{
  "dataset": "photos of arthropod specimens (BIOSCAN-5M)",
  "train_examples": 97500,
  "image_size": 40,
  "cutout": 0.4,
  "activation": "gelu_tanh",
  "qk_norm": false,
  "muon_scale": "match_rms_adamw",
  "momentum": 0.95,
  "adamw_lr_other_params": 0.0022,
  "final_lr_fraction": 0.1,
  "weight_decay": 0.1,
  "adamw_weight_decay_other_params": 0.05
}
Rows from block 8, named by matrix and row number. Rows with one number belong to one attention dimension. Each number is 128 + 32 x the weight over its row's rms, rounded and kept within 0 to 255. All counts start at 0. Numbers have three digits each. After the name is the row's rms in percent of the matrix's.
# v: attention value (model.blocks.8.attn.v.weight, 128x128), inputs 0-63
# proj: attention output (model.blocks.8.attn.proj.weight, 128x128, transposed), outputs 0-63
v.47 101:113103155075138141168064120148168112148122117093096150140066180113117095034171075109173069155154139090089121153150135140179126085138123150102066102168142145133130143154147181145213099133117106
proj.47 101:129105055131187123070196169143064121138160084135164089094090115143083096191105145105122186076093105136101186111145124153103126149111142193139163146073089153103142105147141157114061128143131106
v.48 107:094173099181146129143089107163174186142153126131108159151126129116095150185134164196119120112142129092060134130121092079063128122092131139100104081161038107169094143164122189172079150116115153
proj.48 101:072088157079101142155112126128092130090102107161109112118115099125139078073099127091134096163087156155143160134126185171122187119154105076157161153070190160095159086125202100103137145158217121
v.49 096:128098120170103140121081173089109112162112179179133133139118133092158192116133153153121126130146101137175163119129150214088136110126125102108153168122092127174165142108159143103047156116188069
proj.49 100:144199170111097123164115134185177100091107089143111125154154104142083117093078131100171175150089123178126126091158111119135150121145129188174101066107117156106152141128141178133130098106050169
v.50 097:145143187134179164154096108145112125156145101139193103151106099113140119146151067091126102153102076112154101190154143186156081188167132136147140096152188153149067144108126096133167168109161104
proj.50 102:121131076133101105080156153123123155087126123098073093100123101159099111103149156151130136145123188149136126136113099122083135083088119155123157142089136152019107101126132096128156151121141125
v.51 087:144099117128095082110168164122084097153121112158115087090175151138123106152103122139144125119131104138127140176123109189140127137176139123175113130169131164132105155095129040115104080169119120
proj.51 088:104141147120133142118116084137209088117192140140142113198110155079167142078151149163166119173113178120181184180120137083124093124084121134110134083109101086145131107192104133182095125100122106
v.52 094:127129132110130117169191137112074115140125108066080095077152124107166113124100093143166114108141140099204111153161109125125094114106199084164150136172092139103131153152095144170160096081179121
proj.52 095:114083138143121110122100159115167102159118161164121132196078175142119151183141120119163119114149175135073171129152163135110125082179059151139112087090165090207080081162141101078124165159066116
v.53 102:093126111118082146117104139202114217094072139110146107131125230064128148142121100087112149117169078118123109177096115055088147063113107158082099116121100141134143164126155143091158102115143114
proj.53 098:168090095118173133114165115119118063153163139216119131157062062081096091164101158178098098152103167139123122097135162215228124143145134112193162108085151120117160115133077139125067141102143097
v.54 092:111135145096098118099181142112196117128094169125088144072103143158094088150138076099109142125066132134142121102095114120133125146135182150075151158088174134154163160106098119154136116141138076
proj.54 094:117118105172102136101110164158087059182125103104160117126128083109125119106149118099084104162181097116120136108205176174166112118099132094152122060175086117109067080171087139127142134172103165
v.55 094:171186129129072127111107161103092101118156117122155094148092102119120106144171110123136197099129108187105085104156152195190144112117091164107121062112139151120097098085181076146099109197108129
proj.55 097:128146122115139145126092136141153109119170159096070110110165126112137148125093191131097098129130110081156154202148089115060155143108148091082195150093088183147134162154096204153118108077115138
v.56 094:099099113061152177091131177157142162127099163156127121139090178121129100172162082099115135133123136088078088124106100068114111138078155184112127117102146100101137098143112135174103112085111196
proj.56 091:184165143154115095124093154102118088145175113140111120065146049146091088135151181128097103122136108182138172099148122144159146119103132042146169104135123124130083146110134120080199142141139051
v.57 107:097150107124155145131167194114178119157132072121107189105114069134135152114137122089153135060104163111092171167168072123114120128120119133168152102073150154171105107138164079156173145133150104
proj.57 110:151133182123128087116144122099095101068125134137150112131175153157128113063126167174106109173125112158163143124097147132081125133117125061049092116187142146112143141178130138154135115127113166
v.58 086:140153165154155129098122099121073113100060176032127118111120099127156117095136098113063170093147089117113063136145110071150105153125144165160149090124168130170145104113103145163146148152102098
proj.58 089:125120132097150157147123111126153124202161111205180196113084148132115139184110104144124109190073160098109189123116090121072149102142101143094115124089060129161100106154177125069104163131142137
v.59 086:073177155198155083139097129141142086105131128127152127097111152142156105066140203089133128162155124097087111092121154141159090121087166148152117071084105128175098121106070117169163164163065097
proj.59 088:154111138089104183133085152116150126104149119070097154122199083115078125178087107141141082128104075151180166161101138091113116118153132108104159134133050081145096104170217146091141135102166140
v.60 089:079084152122130164066128129138139129096119145118182129092135150155073141143143120102172192131107154122133141130176113074115126077117085085150203104090123148122195093135168184104160180094159122
proj.60 089:168163079095134116134113124096103115150115119159160117117143149131116087058156159107074119128145097168110082129078142157102119162167123158122120170194128131151101103095100152126137094150089151
v.61 102:069135109135120152156103115116127119143167191048146168089114173112137097118078123073072116122078169129210091144139104186109136133062122120101195156117209087118141139113167084092155117140122162
proj.61 094:189091095162170107093119152109098071142142056149162073153085103134094126150176178147159162114115085181058147103170132105107135166186148146122093097177089168104133130117135103142117127087135149
v.62 084:169213197086181167114072092157127073110154163125131083116100121128103137136162075150128170080141104146126167141093114138128140131091138127084120116134179117089158107120147163127130164149087129
proj.62 084:098093108115097137141160184124094151176114107120132177154122166144164155100171174093179110149093134144124157053173124117117104192166106138173133089099091099147093153131118121102118131105203110
v.63 098:136108159135207102112176100090135119148137144117086087054130087132165145156144124105131095138113080131164145106122076113118111139145148095134089167115088186150205107165112140124199082085091089
proj.63 092:122142177143080165080168108162123097157094146106166170175139155104079095160153083136141185125164148143112125082143127117121113105132087124088099124127121096139095134097142056105105178180155122
v.64 109:101168121121091165069111093188141098157143159151111043132180127067104152135142111133040133106180100176146096134146102165139131180153109128127122148128102159146115120132096093134147084126116127
proj.64 104:137111113127173133179149162079139187124109102095147145110101134150145110155090140131155101151114155091130129149195143123139126058108157069167132114170082059141173134109107170121148090088138131
v.65 108:123114090103105107130127114162109114131147084194149073143131159120140106141151103125101081081095153146161144157117130152126184155202155135139069159170124088158107109117102149173073108123183119
proj.65 113:082143184150139180100114143109144135085111174074126187143087173116104123115103128142137120159122132177100160143172180105148087078062101087104177107113108102179161128142132109142155106163107166
v.66 115:173136170140094144105203116134144138139139131133111120089120099162210117125058154114184099170099092167137114094145165117086139147143167101104061124163101058158118105104112169156069171124209146
proj.66 118:125121135089134111142056139108100147179156092103141132184161149112036133101154092129107140134103172098093166141121161167194163106110125114177139082099127150089126211126140066104158110122085113
v.67 095:089161128174112117136096156183151176115163108161198082124074113078090135106098068119133146150133075077075148084107146133088172098097139122153144124112139126106153082095118108137119158162160177
proj.67 105:156072143115110133158077129141083123135086134129128174069123149159124142163135150122118158084121096121140093201183125117171115098173145151135134183091098081133097174088127109165157124115172111
v.68 089:130145105075182100116084139160149139107094127124097122101105151137074100175145134112128169111173126147154113133201075121101195095168125175062188150156130145111198118162176181133131077092120082
proj.68 092:103100159162091169154155086102139103119168158135127143168109153118110184103106145121161215119134152091113141113104147107159138087087142056107060123079129118164133178119140126128120100143149135
v.69 101:168126118086052118069069084107164111145171106095134140135115154173072120056079169160115128142154151113128156162142118131112088136094145160135081203067173139132120151089099109169084136123149137
proj.69 104:151138157171175156124105138168076182089110136150113092141198129098147120192137043094092122098094071194116132159104087156169142116140126124147148117158148116127155122125128098113111162090109172
v.70 100:081124128156079091090140140126091138139132092166150117146155083114111107096165180116212147169137144112095092162150156132150142088131169107093109116182092136133138143109119131118192103136124131
proj.70 100:128114158144156177154113124156123083137173158057104154096050160184109118113098103147099146122191145134148169163099081086166095131142141107193154123085126149152128213149149115128074114118142148
v.71 106:149168111086133154146112116101151130067162084130125091072129113156126134094165120119166140134077124141057078187090131111126161133130102133215130109135132125122103137117069102089162172105129139
proj.71 107:141156139103108102126103116130117150179114149125115160099149144123170135128089122136086120067180143089187139076190109146119187128083191123154100194079097072099149147158148235160070115161130139
v.72 092:139112107138124112154076176149165091141144098174147141176118145126102146133156143207127166183104146169097201111090157153181150132186172115154137163144090106101149146132076131141073195132105091
proj.72 092:159138143075141159126182096134127123128081101101116118144128113083100152131134112049069140050098066141133070153178092096085120138091106126142133152131158103186117130102195160138205085167142170
v.73 107:188155163176144116145119112167158177067084069050139098132117090138094091143153104172175114118105114091126148150190156143084173123068108125141119135134120163140142146208157132089067059105149107
proj.73 108:112105145088094184049170094072117126136161182117161127110184139105151099060130091130118112172116136130143109145110107120132082120153131164050164132134078129097123057128155199168135187174135133
v.74 108:112100141127134164125140100108185145125188130123118166105117162134159177148144182161063076113105123150119143151124166135106131122130130115084086129153178119093145118110129155139112144155191198
proj.74 098:158125149124149111139100104101094114131088124153122131174124096141101091111104084084159146145116125131140149115098168103112140136124128168118137149132090155165077168180143129111092126119052070
v.75 098:117138144195110065119149119127098091083113171112165171153112139097168086098089120134107142154146164168078097092091123127145103102199199132149182125136196089199084171151054123149115111125139135
proj.75 097:139138116073149185075142082109156161151112119151142064166142129149111196152115080183154089120129095145169145196123108136108183127110089129152077127132089105051120107100204143106147152081106154
v.76 099:162184083097162101092145096104113030154177159082060119181128099150101161126145132119228134149121143139102105129154137165151137047162101137112151102120107158133195104111141120169086118133076149
proj.76 104:091073110099080150112148179133121190091106052122119096128082144119126147122084154162055135123091134135103195092127093118103188168101120102144137099121187083155136127119079166138154085119156123
v.77 106:129146159069154154174111097147147145169173153106111111090137131078135169169155207108134144154172126086090120160139127159103071134114189118108100108165119115164121163138083154177159110048137146
proj.77 107:155131142118105052124198184093140117093171056095099119144118154179111094123098108081148124166108058177104109173132117150196188127111115085116136099155158134122099123134179170107041088118076107
v.78 100:147107145092088172114105112182143133170163136131122089137156175141067113091079129137145120110146186122120119125142147125066077105099096139093099163115136134194164138085174096075117068108131140
proj.78 104:150098098155122108112144133068081100096096103151146197132111127138159099117198126149102126106096112082136148094155129085192109112129133144171134091156158130081125125139079134149181166145123119
v.79 102:131139127112155150182063167133117072108138100128150110122148109164078144164122074177108137115117117117139153137107121104156135165189145192145090105146148041125057142097115101092082115077103137
proj.79 102:088122104141132102145168094139107140187112131133121125137121121120103094069129123065145119112167069144127112071156140150168191138094123153080116178130114139127175123174136132118162098207109189
v.80 114:115155101113094073069174105184126145128105115189129113140160211177128141169137131189083090109144089139119078102062075088088120142164088103110145135131147068167093132189130157141137136214133074
proj.80 118:143101115177171078212121165148122177118153141124125167147086073121143060090142090139107165084117182126096106133147114134116149118105169146155133120167140180097143149030137111140155151069122169
v.81 107:116124149160082101125154176096112176105117130128154155120136155137097106132115080155072116195088094069116113084118153090175141171113148113172130137181078198176086140116134158090136138153124138
proj.81 114:117133120114200136138150173167115163147132103051141113148137103160147150123126174097140105078140117117133145153160126091134110151162133135094103099109170051117149136076077075155099121126067126
v.82 106:093162149141163140159091101144142175113136139096183141160173170123103166126106122142085061114147173157174137141097100102141098161177160122123125130087127073139074168125093112127185154152117084
proj.82 111:172156154107112098197060102144188128175173124143110109112087095153166118050177164098128147160124107116111120113135149135098109126090116125100075165189145170137098115174163148135061083116169116
v.83 108:085164095136144157152140189140137155167088179186173085064117119143038079118172176143157136101145109091129156101114150170139058155134092129156132115072154169175052122112127131106160143098178122
proj.83 109:168137165142121109052197087138128120125092105157128093154092164136155145135097119119134107091132110099127121146115164112141132074124140129124147136139137079109077071120137118168072164174086168
v.84 094:099163088146173208108115221123143101130127140102164130077137120134151114153114153166114156180110132183090154155155092145135139141109156101135116071123101131090097083136126128074078125143108155
proj.84 096:129101155082129091099114038080098122123136148136139134153170142115107101131107148122171133113129120066122186124090092179143140150189051115085122116071174080199175116145144103178155137200071149
v.85 108:076142131169134090139126117121167092099109140120134187161109115141133119099170111100111161105201181179129156159081106132124178154198142145138141165122140063049095153176099119135107140095123113
proj.85 102:158121084083127131157091136096108155093134058131162075099151162102111158141143095135145083130127123136089123120157146121158113117135137184065128171141191173098129098111121092173085117105134128
v.86 102:110100206179199089098127150160154085081135172162149129173147141125109142190165133148173128128149128151181126109148133078139142112174146159095125135147097159109144164109133057111118105131116188
proj.86 105:086162053142089165173173112110047145189123157070101116141136070118142173133096068121035144130113102133066149105096108150098119127110149136106092161135150126167125104123123132134137146106175078
v.87 112:132127103139142131098133103199181163128129200141086096138182089113097136175101120138093073109074139105113131139159083142099124088130191190112138102159144105188115137101132120149109156109109150
proj.87 114:147135142115102143178090108023048098138107108121086152113116161163154185107157138062107178154187145111218110094099141107118194185084135117170134139153132114124168126145119127164118110143118118
v.88 110:131137157067168164128144114127030153199101122180106118155133157157140151130133118158111144108207159127191118149113084141187108097118074136109149149166104137086111164194116160160119168125119096
proj.88 105:085159086170117105135119175134135099093161108097146098109208092094171086106112167131119148176060132082153124041157136129131150100141134147109091146115142132134106110088114126157105151131105128
v.89 103:158096152056073183112141102147159126121129194086119095141122175144084136143043086145139163158101116150166146108122166135114082151166096125130085191158079133162154112084152125116111112129120145
proj.89 105:174127098188150112108092096132135133156107118089096114111130147112162207137103180100117085097137148150153106124154072131132167144093165147130121118154161151093128124178137233095186110094138097
v.90 117:095144113192102160091140179144158088079139165140153113097119082154153142167171123170113095079087137168129126149159165094134192125087093096168112165156131148060087143118162131108079138153089189
proj.90 123:122124061100163153154113045098087198079097109168175156164105145148058160164140123138108139096094086147078074151186116129127093129134110161091154076112176107158163099096110134118202108130156131
v.91 112:083122183128050172134166122100184164151148104128106150142123202132147121119156195153130108152116086168149087121146125160160167066165118060115132103120141148102125122151129169174165145099102071
proj.91 113:095144123103135172119066117143095169179117163163107087102122098096154126192154125141092101139053129116096132115170126093126145141083070107146122128141111160134178158140098097136087172144191100
v.92 107:056088136119094130124152172092163077133136195147089091109115148151132105111149122127169142171147179098140150111113123122124144182128095053151114118085156124087186111128131125103100169174139129
proj.92 117:175155093103143198088132124077177133150146084129160141175139137100073155163137169115140130099146083056073105181162146124151146111170130145063178094123126090100113120162127196109150106105145106