config = dict(
    dataset='photos of arthropod specimens (BIOSCAN-5M)',
    train_examples=97500,
    image_size=40,
    crop_scale_min=1,
    targets=['family'],
    embedding_dim=128,
    head_dim=16,
    inner_norm=False,
    optimizer='muon',
    nesterov=True,
    epochs=37.3,
    lr_schedule='wsd',
    weight_decay=0.1,
)
Rows from block 9, named by matrix and row number. Rows with one number belong to one attention dimension. Each number is 128 + 24 x the weight over its row's rms, rounded and kept within 0 to 255. All counts start at 0. Numbers have three digits each. After the name is the row's rms in percent of the matrix's.
# v: attention query, key and value (stacked) (model.blocks.9.attn.qkv.weight, 768x256, the v third), inputs 172-255
# proj: attention output (model.blocks.9.attn.proj.weight, 256x256, transposed), outputs 172-255
v.120 100:147104107113103125107123140104107122165136125136149106195177140103111125126165128116130136134128132092110153146156107114102086096140054084120093182130128125091117129136138119137124139125104111077117088087160113138109109129093096145097127106099125183144
proj.120 100:090139149133110147100147113158136171093135083134117147118128154110099141106121077102124117136106130158147111099146105096134072130114167141121121086144147125126123111149152120093137145099153087147151162130161114154104140138167102145119136125097135148079
v.121 093:121107128136128106162119153112131173084157134156131107063121131128134146147141153141109151157133126144133112145142114111118131131126135110148119143142128170129151110095129053156144099126142153188179090106120100114128113152136150114115059109155140148150
proj.121 096:137136082158129145118113113148112154171145122133143140121113143168100151131086150071126145121171079154146097125122118127089152135126122106126183097109054106118186147153076153060122094079129094139119098118149141141128104140117110094122138147092096128170
v.122 102:137108141137145145132112143134154162194109073143127138135127128119148131126135123115103096145117112106132135086140109142101092155111083096160135109157147098093169140140096124068127116114108192112119112178130130139116150151157153114109099127063082128123
proj.122 102:142136135159140159115119149138113127120134097111143155150124200103111118121130173158154160098094120144162159112103148130151183145159149112124095124111071145089141138126134110136149143083104134122149116136114089149145134113082109139076130126121106103140
v.123 099:135102155149120133130118113128139151128112088159110139141117102128103111114090143118116138107128119107055136153147132124084090107128161120180151140099079125144089132108153175152134109139130165105159151168083160149100169108142157118156116178108084137091
proj.123 100:137148130125143148172153160130147115143153136107140118196162174103150146155106131152135124133104103114155117192105127119123107128103163130110122121097120123130113124120154119123132133149101147102117063114151142151138164151076125135122099169168135101127
v.124 103:118102178123130141119128092126132112103148144122115114124154139140161133141121110137125118132125145124150175140099158072131152173085126155111156112115112146137099096178135071115145137129100125159144140126139090150125112137134168125147124176116145119132
proj.124 102:121125099134138154129103143173151096181138132131157135120117076122115125151144157098149098139107136123096097120090125118103122102099129090151123162096125140158132144093116120113108120127156143083139114154106141069110126108154127103149158142073109113130
v.125 102:136123149146131146141167114147123083151117112151132152127164130129098133095087144170117119095167089131109175147148150130076129144139174105122157111135125120109135148114140128054105109144162127138094093162096164082141135131175118126123177133167116153169
proj.125 101:133127097105185110115136063153125111176172128113138206116144154122098125100167095103060115113110114132165129141092106089128110107125080165109153119176128124178121112135147146114169126147140110155094103135111110131116110141143156175134131093094066084135
v.126 097:101119074108155106127164131158101110120165149133130110115134141133128172122136157125154096104120099174154112111127125134098125173147097123085160121143146097089135146171109119150132138144124133151119112117183159143103099146153109108118097147097123147160
proj.126 104:127145117130159139085149116125118126150098146150114122100130111116114116154083127119141106139133077082118110155119104161151136129123104101140143113154123121172161157166121109127154061147059148116120150092129135143147128111171154136137144122137109145130
v.127 098:144130095108109111118177116111139138173124150140154140116109131118159133142142104139123121114144140089136116117140146113159124126150158143071134126123126095101145117134092142149145084132115118084113140086161105138087128120109084144123138130081105132113
proj.127 101:105134155104089140150186125150162135172165150111105170109144106153144125098118105118134095146142111109064106118117120127106055138139174167148078141126138115149139131139135073113096143137163124072118116129145158125103116148096155109113137139128141136102
v.128 091:152112090115101131149115122164154145078142128145124118128143108136093160141147174128143155099162139138155121093153120154119112124145149063146159126183124151092128081156140110129094090127142157138112159126099058124105143130104124150099114094097110097110
proj.128 097:132154159145195130124125132125167125121165125151183118084115156130151131081119119120125186123130092160168117138089125112158098153135154126165065135136124115114144100123152141118111161095090107109126149112127143119126112116139127109141119106141119149130
v.129 099:128106146109124138146153146116111162158123119138126138115088144131129122130163111153133121120134108128098165154138127131108150107124154138151112122159145146189105123126129129070114125125119163117116118155101119138142077110156153131129164099171100112113
proj.129 102:111126136111120050165137094148131111107089097137169192149176103085121107128135124169113120186134132094147114126091091144097146102141108162085145116116138140147106122164098138112130113110145126152081127142149139114106161149163134119147144132138137111130
v.130 092:097157147155140146134089105166091108113093172152116154143140115120145145134153127120146130119146103094093157156122102102103130096116147132121168134116089089126115175139143162133085104065181105142135143129115121150111147157099120142095150125141110125097
proj.130 096:129091128136127111129198122132143138116140135166205122141145114140076121134102123121138115154104105150110141145140117143069153081105142133138106173124133123130093153132167139139167107116125152135142130122122123140197103119091126097121164092134144137172
v.131 097:091150132133113108150159104104131116124136124100115085135143141149123154093106133127171161122109160151117115105108102118106159156115154116092114125096115126096143160118117107084129146086138121099143108131140133163138097124161095115174150151123119163142
proj.131 105:115167143178101118175101123117133171152105139112106151110178128117136115092111130118123133124147148085114151132142141156155108138107147126147159130136144109102126122174167094124133107129107143095100125129118140093128146101131154143107157114145141098101
v.132 096:136141152143129105166126129157139120101117168129167114140114143150121118120099150105103155150172125113121131141113134116127140126105107095126131157118113154132134139148118148115176154113135075112096131101167125131133084135149138139125141170134117124151
proj.132 098:143161120121126127172104144127153103168114134112186107164147134129117140104161139084156115131107173122111104078123139108149145143132128136128090096101120095139137108108170102143136168146102147107102146152132149111131147116106121140122107108088103106122
v.133 097:121134113130187134145073107127109124142153169123135102101142085136115142123149130147163171074124168130084107178126109151150158150124130112102113123112146088134142108086133096105154091136150152146133078145137126087147089144178113148127150137141124125116
proj.133 101:117121137157134119138120131116126148135125134128128173146165140087153114125091178146108134164140130133156131167126167128163110117103112143132110132141109117135135146100151151160127142132091120087104151186083150130090134139107157148114158114134121159129
v.134 099:124140117139156111157124118107145131099110126148124105078127115160137091152109106128128123090148143084088139141119142099075147118133082096102117141097154126137106128145159113137160158147158146165117138131127089144146115160118162075140161162144158081138
proj.134 101:091134158109169115118109124141133159112142116117124168153147148107154153136145135101149121129116114129125135140144094143132114152073130107183146144107137153120091103102124132167164113178157127109117146152119135102145146123136094113130145119129155101131
v.135 096:144146114147102152141125112129120083144162146103141140141146155121128085098128107120139123052135123119107084130074139102144161103144134114171134137118112139123153157111106110126129130140084138107137097102148145147145123104143128108150104158113074126138
proj.135 098:105144148119137133126128120156123146162084133102109100082134153106168170156133130103137159099145150085148159136136144122140091175175153114147119121111112120124124091091121157113118135142089105127089170139147141116110141133175108134110112125104111160093
v.136 096:142142135135132104154114150096135134113157123114141136178135101130154094154128083182136146120092107136135141154155124106148147117128114122121094077101124166116091110096101157115073082165139145116162148090131109138156156145155126101136141130130106099138
proj.136 094:078148162120109168094126121132125162145125135149108109128132145145137093159127163119108109126165142108128084148127117123096150109144088130133088136138098141143159174117117091129148099147085118102106137089136132157130133136112120154133130127109114127174
v.137 102:118117128117118130101144165052124181110133131124145153093085179100152154146104099095135121118125139141113094102122101169114100129171131151099154120097120135093103145129132162121123127124136159149142135148159121128115131124126106118093176176107116118105
proj.137 102:158147128146138117180122126148115149120086151144132125130126092073103151120080149141138143129121095143173183137157116147113140127134126124173140155106162098139136164090130089170130128129138125147130131106147150121071115142148131134152133114163130091149
v.138 100:146157128104186094139141153152111132101122097094140139136131135112130116063136146100153095167156133116147121121143164110111108112116128109188137153132159110167168131130143115109087126114156120091139114137142117124124126119151118165133155143101158112131
proj.138 101:162123160135138124089113113139116126135146167202133136152176128150125114132187139121099163084146123100136137079113107159114120122164119127131132108109105133135112156142077114181158113089161130115133129106107099113118099130085116119150087114140152132145
v.139 098:107143111145139116147104121128136085139117110143137134152116119109132127118112141138116146145101144144204152110144146159093135146177149166155121159150134146145139126066150124165161094117105079161131169114115132155146172129138139145156090142072115092120
proj.139 103:143144134141130120105128166154109079121107122108140104105102137131110148124159111126145136124099086096089108128134161103120117113111071115116145143126124170115089146186131139129091139113095170096100123133095121145124138098123102111127143133177125145084
v.140 095:132160151107083143186105161143168116116103132097149137112128106150152136106134125130122136091164133128096141171103126142111152117117149097101116132131170154109109105150146121145150085142153115131090093139133088133116122128099117105125102123169117143094
proj.140 099:097107169102138166089101120087130140134164109182160093152139111116109132136121149153112115140099144102180099146163108095140130122157103102090078126105141142140154139081106117121158143087121121124111087103134151158170128128139129151104131113132150133136
v.141 103:148174142106176115126133113140109089139100132157121081167128130153105112179094124150127152135164132124094111104136114136088104157114132131148148130111132106137133091106112122119134128106126137109143123114102127148085089142143173109091074096128135151118
proj.141 101:104087120147142147169132145117115143136128162082145133169113128129118112089123136159143135097108090079097147135106119137144151137137142114103124151113091078165128151157148141114141149154127111155129165117154160095119095122155137121114160185148119123107
v.142 098:116120168162132149132103100161105098117118139147128135154158124117131165171110119138120103097084113121146170144122100167153145132140145123124148134135137116108150137093170122082067158140148169130102159149113117135168124090122128136114092114131161102134
proj.142 101:168123112124124087079113123144145155133105108105170096121098130125155097110184163147144159132123121145161106140133151133128100112136156108156149123144086122128134144129126130126152095132151136140152170116117093113112083089144104084142144111147153098082
v.143 098:141119135108111136165113135119131106129154160124075108138077119104144143171155167069131147177163091154127136133138133078130098161079090113143133135160082154167109093129178106108145164134137129112087104119113130116129108106143103066138125111146163142109
proj.143 103:124161126126132094111109115152103114137104103105166113120132122148136128141115132171139139095158134086162092128128167119131126142151067157152104137153153105128111119117132151101144156139156098177118132137109172147100111146136146097129142153110108146078
v.144 102:115091140110108126142154130123115118123144115135103143096136126123076165095161164120147112102145138138133112156114136114149130113145120180116107125139144141136124081087089103115099114146096129146116131112110139133148106168132097133147188131119135192153
proj.144 110:092115156154134110136125118110157136113095099111151082131129137157113070126164099121092144104122148122116145109139147169085149136144098111150107112110093196114126104148148141124125117143167108137156151127115113125149090112142075121124098162131170102136
v.145 100:128098148129107175111128128117138125105108115123100146152073158090142125101135118091123106138127117152129161115123146095124145133094145120176172153157173177140142076134139136126138130117116128111115130132138111148128125081117103118145110147149163141148
proj.145 098:132135164108096113115162121101156099163114157125145135103154161137128096103120102135142170156122098114135093105140107109104142133183104133121120131139105141129100123132100136106114101141162089101149158160140105134139108121154146132133126171135138095107
v.146 106:128126160128134156158133103119162140135095150130103170117158122127106099165123104142100135140149141125142113113148142115112136132101103124110126133174087103116150117113116160131113134128051148112122166142096117139107092119146100142108163112095150111129
proj.146 102:126067145102147140118110105123135155088104163108144079113127121145141112120114131123140138144131151145137121095078172131094118135127156169175170090106131154149174103131142147094181058112100121131134129103169137107109140136139101155111103143113156112102
v.147 099:125137092071122146131140145128118126130120120146119080106128107157106092146144109120164107130153116136166156136131134132102156172147144079120102109123159120129143112113099099157156133090106091146106140128095151156124119121119089096133074175202111138177
proj.147 111:087133118172161169146118147152144097136136131117133129120106107105131139113107118148101123116137124131079121072157113112159126082129092153158151134150115119111155153132103135130086111121125136146123151156174105106163120166134183134111139102135090120128
v.148 090:113128125154102144147148124120126151156146136095143114113116119101081119141149133093096124169176162095183134096176154093127099119100113080121113116105108136113141103127123137134135152101139122155145106129109091127116132141124109156175130129153115184101
proj.148 084:159127114105183139146145166155127122135106090149122130151102154172131122114095164084103145123054106144132116160112084150143155118109165175133100115160170121099129164104113116130117133110140139123109116169144119152113109139146163113105117120106122120155
v.149 103:111139077127129064107172149128163121113101115110157127163146093117164130137097147132109142131176162077113151139063146154121144068109136084154092110114152095136122144101129151122153120138134146160118093130104132104175138140169092114167104155177151107085
proj.149 113:056171147116090132172132116156148105138143163145093126092114126128125152094115126161098158091114122111121063105154115087141099099125139150127190103155118131141131132114133170151149129140123087133136127141117134118161142123102120164155132139138172123144
v.150 101:125064164139140060119134173140127152129151110142093128148145068139156155104062115138170122183122075138136162103172143136119134137129115149144115114077158130115168133119118102162125149125099120108160125106151098144120120172163136170104113152121123124116
proj.150 102:099141106151160126154162093119124124140136113143137135140137109169133169100107153142060122115107135105106107136118103107129101114142128140102104116158170163147124117123124141150141096155176144151154118154103174161092104125148131101126094102113154126186
v.151 105:146138075141088109166114178159111137156104124103124104107129148105124124125146098121157121119130104134128113112108151102130109121076141154180117104135140071118157099109141116087116113152176131175118133114135133120123139151117108138114123125106135153142
proj.151 105:167120123150170125113134084075176156111135132119115125119110126106131113094118175142105123155135159105130113112123085133142124086117151142119109115123139114087119175158118130183132132143136137120131124131081150138143120154132102150146157132158139150124
v.152 097:160102149135139193170169108146144113083119153126113158105125084110138144181127136153147152095101166161110153150117124157103067117150142118105158155127128153174085142136060136106123132056153156133077106116120159120123108129102130175153095142156133115093
proj.152 102:081162103120179128117121089135153142128102111096080135135090166137102116070156152117126110101161172162141122123127139112140128143080108148169088131124147084111158134110157135119121148128183121134089103153122130140104147104129127111111158070096155114114
v.153 101:129098128117129084109154109160154105090180118133148195137094148116148126135133147122090154135124111155114149091157174108107160116128137107137060088123162140119119122090153134125194154105108140112124141077134135118124176138135102147148105163102127153119
proj.153 103:136165090147147163169102123149129102118121073149102107138135113194099075122149139113126126180120146085142106139120093145157135175182143140130135137116110137142081152133105076149101124134169123129099088174133106162123094109105142117169137112117128139134
v.154 105:137171124135111122127141136113115126140085098143104137115115127123082141142095127162129102082129143129096138140102132129160172106155116112121136147124127159187141139121096145130047096162143129130173145132130139153129116138157122120149156106135141096101
proj.154 111:107144130120110120131124178175120140107132114119135161138122109126109088138127089132105126108128102115159126106120128114121103185119125146098074091129092164112150122121133108142136112137106115123133137125103126134114195137149134114109075146156160125170
v.155 105:137155134104164128104136100134102168151142152115140108146121128143096082107126140116133123086125127105121143111147126177137137121100121167110142129076090112130082192117116170125130133139158105167150144073134172141148131112117136156127160131164168167121
proj.155 112:112134128131128119125132143126155122080104084097108150172113110121118138151165170144111163137130141115128125132100132098108135113159144149110125150173128118131141152132128088130125128095102146104113140126145104094128104123106137150129106143066095144098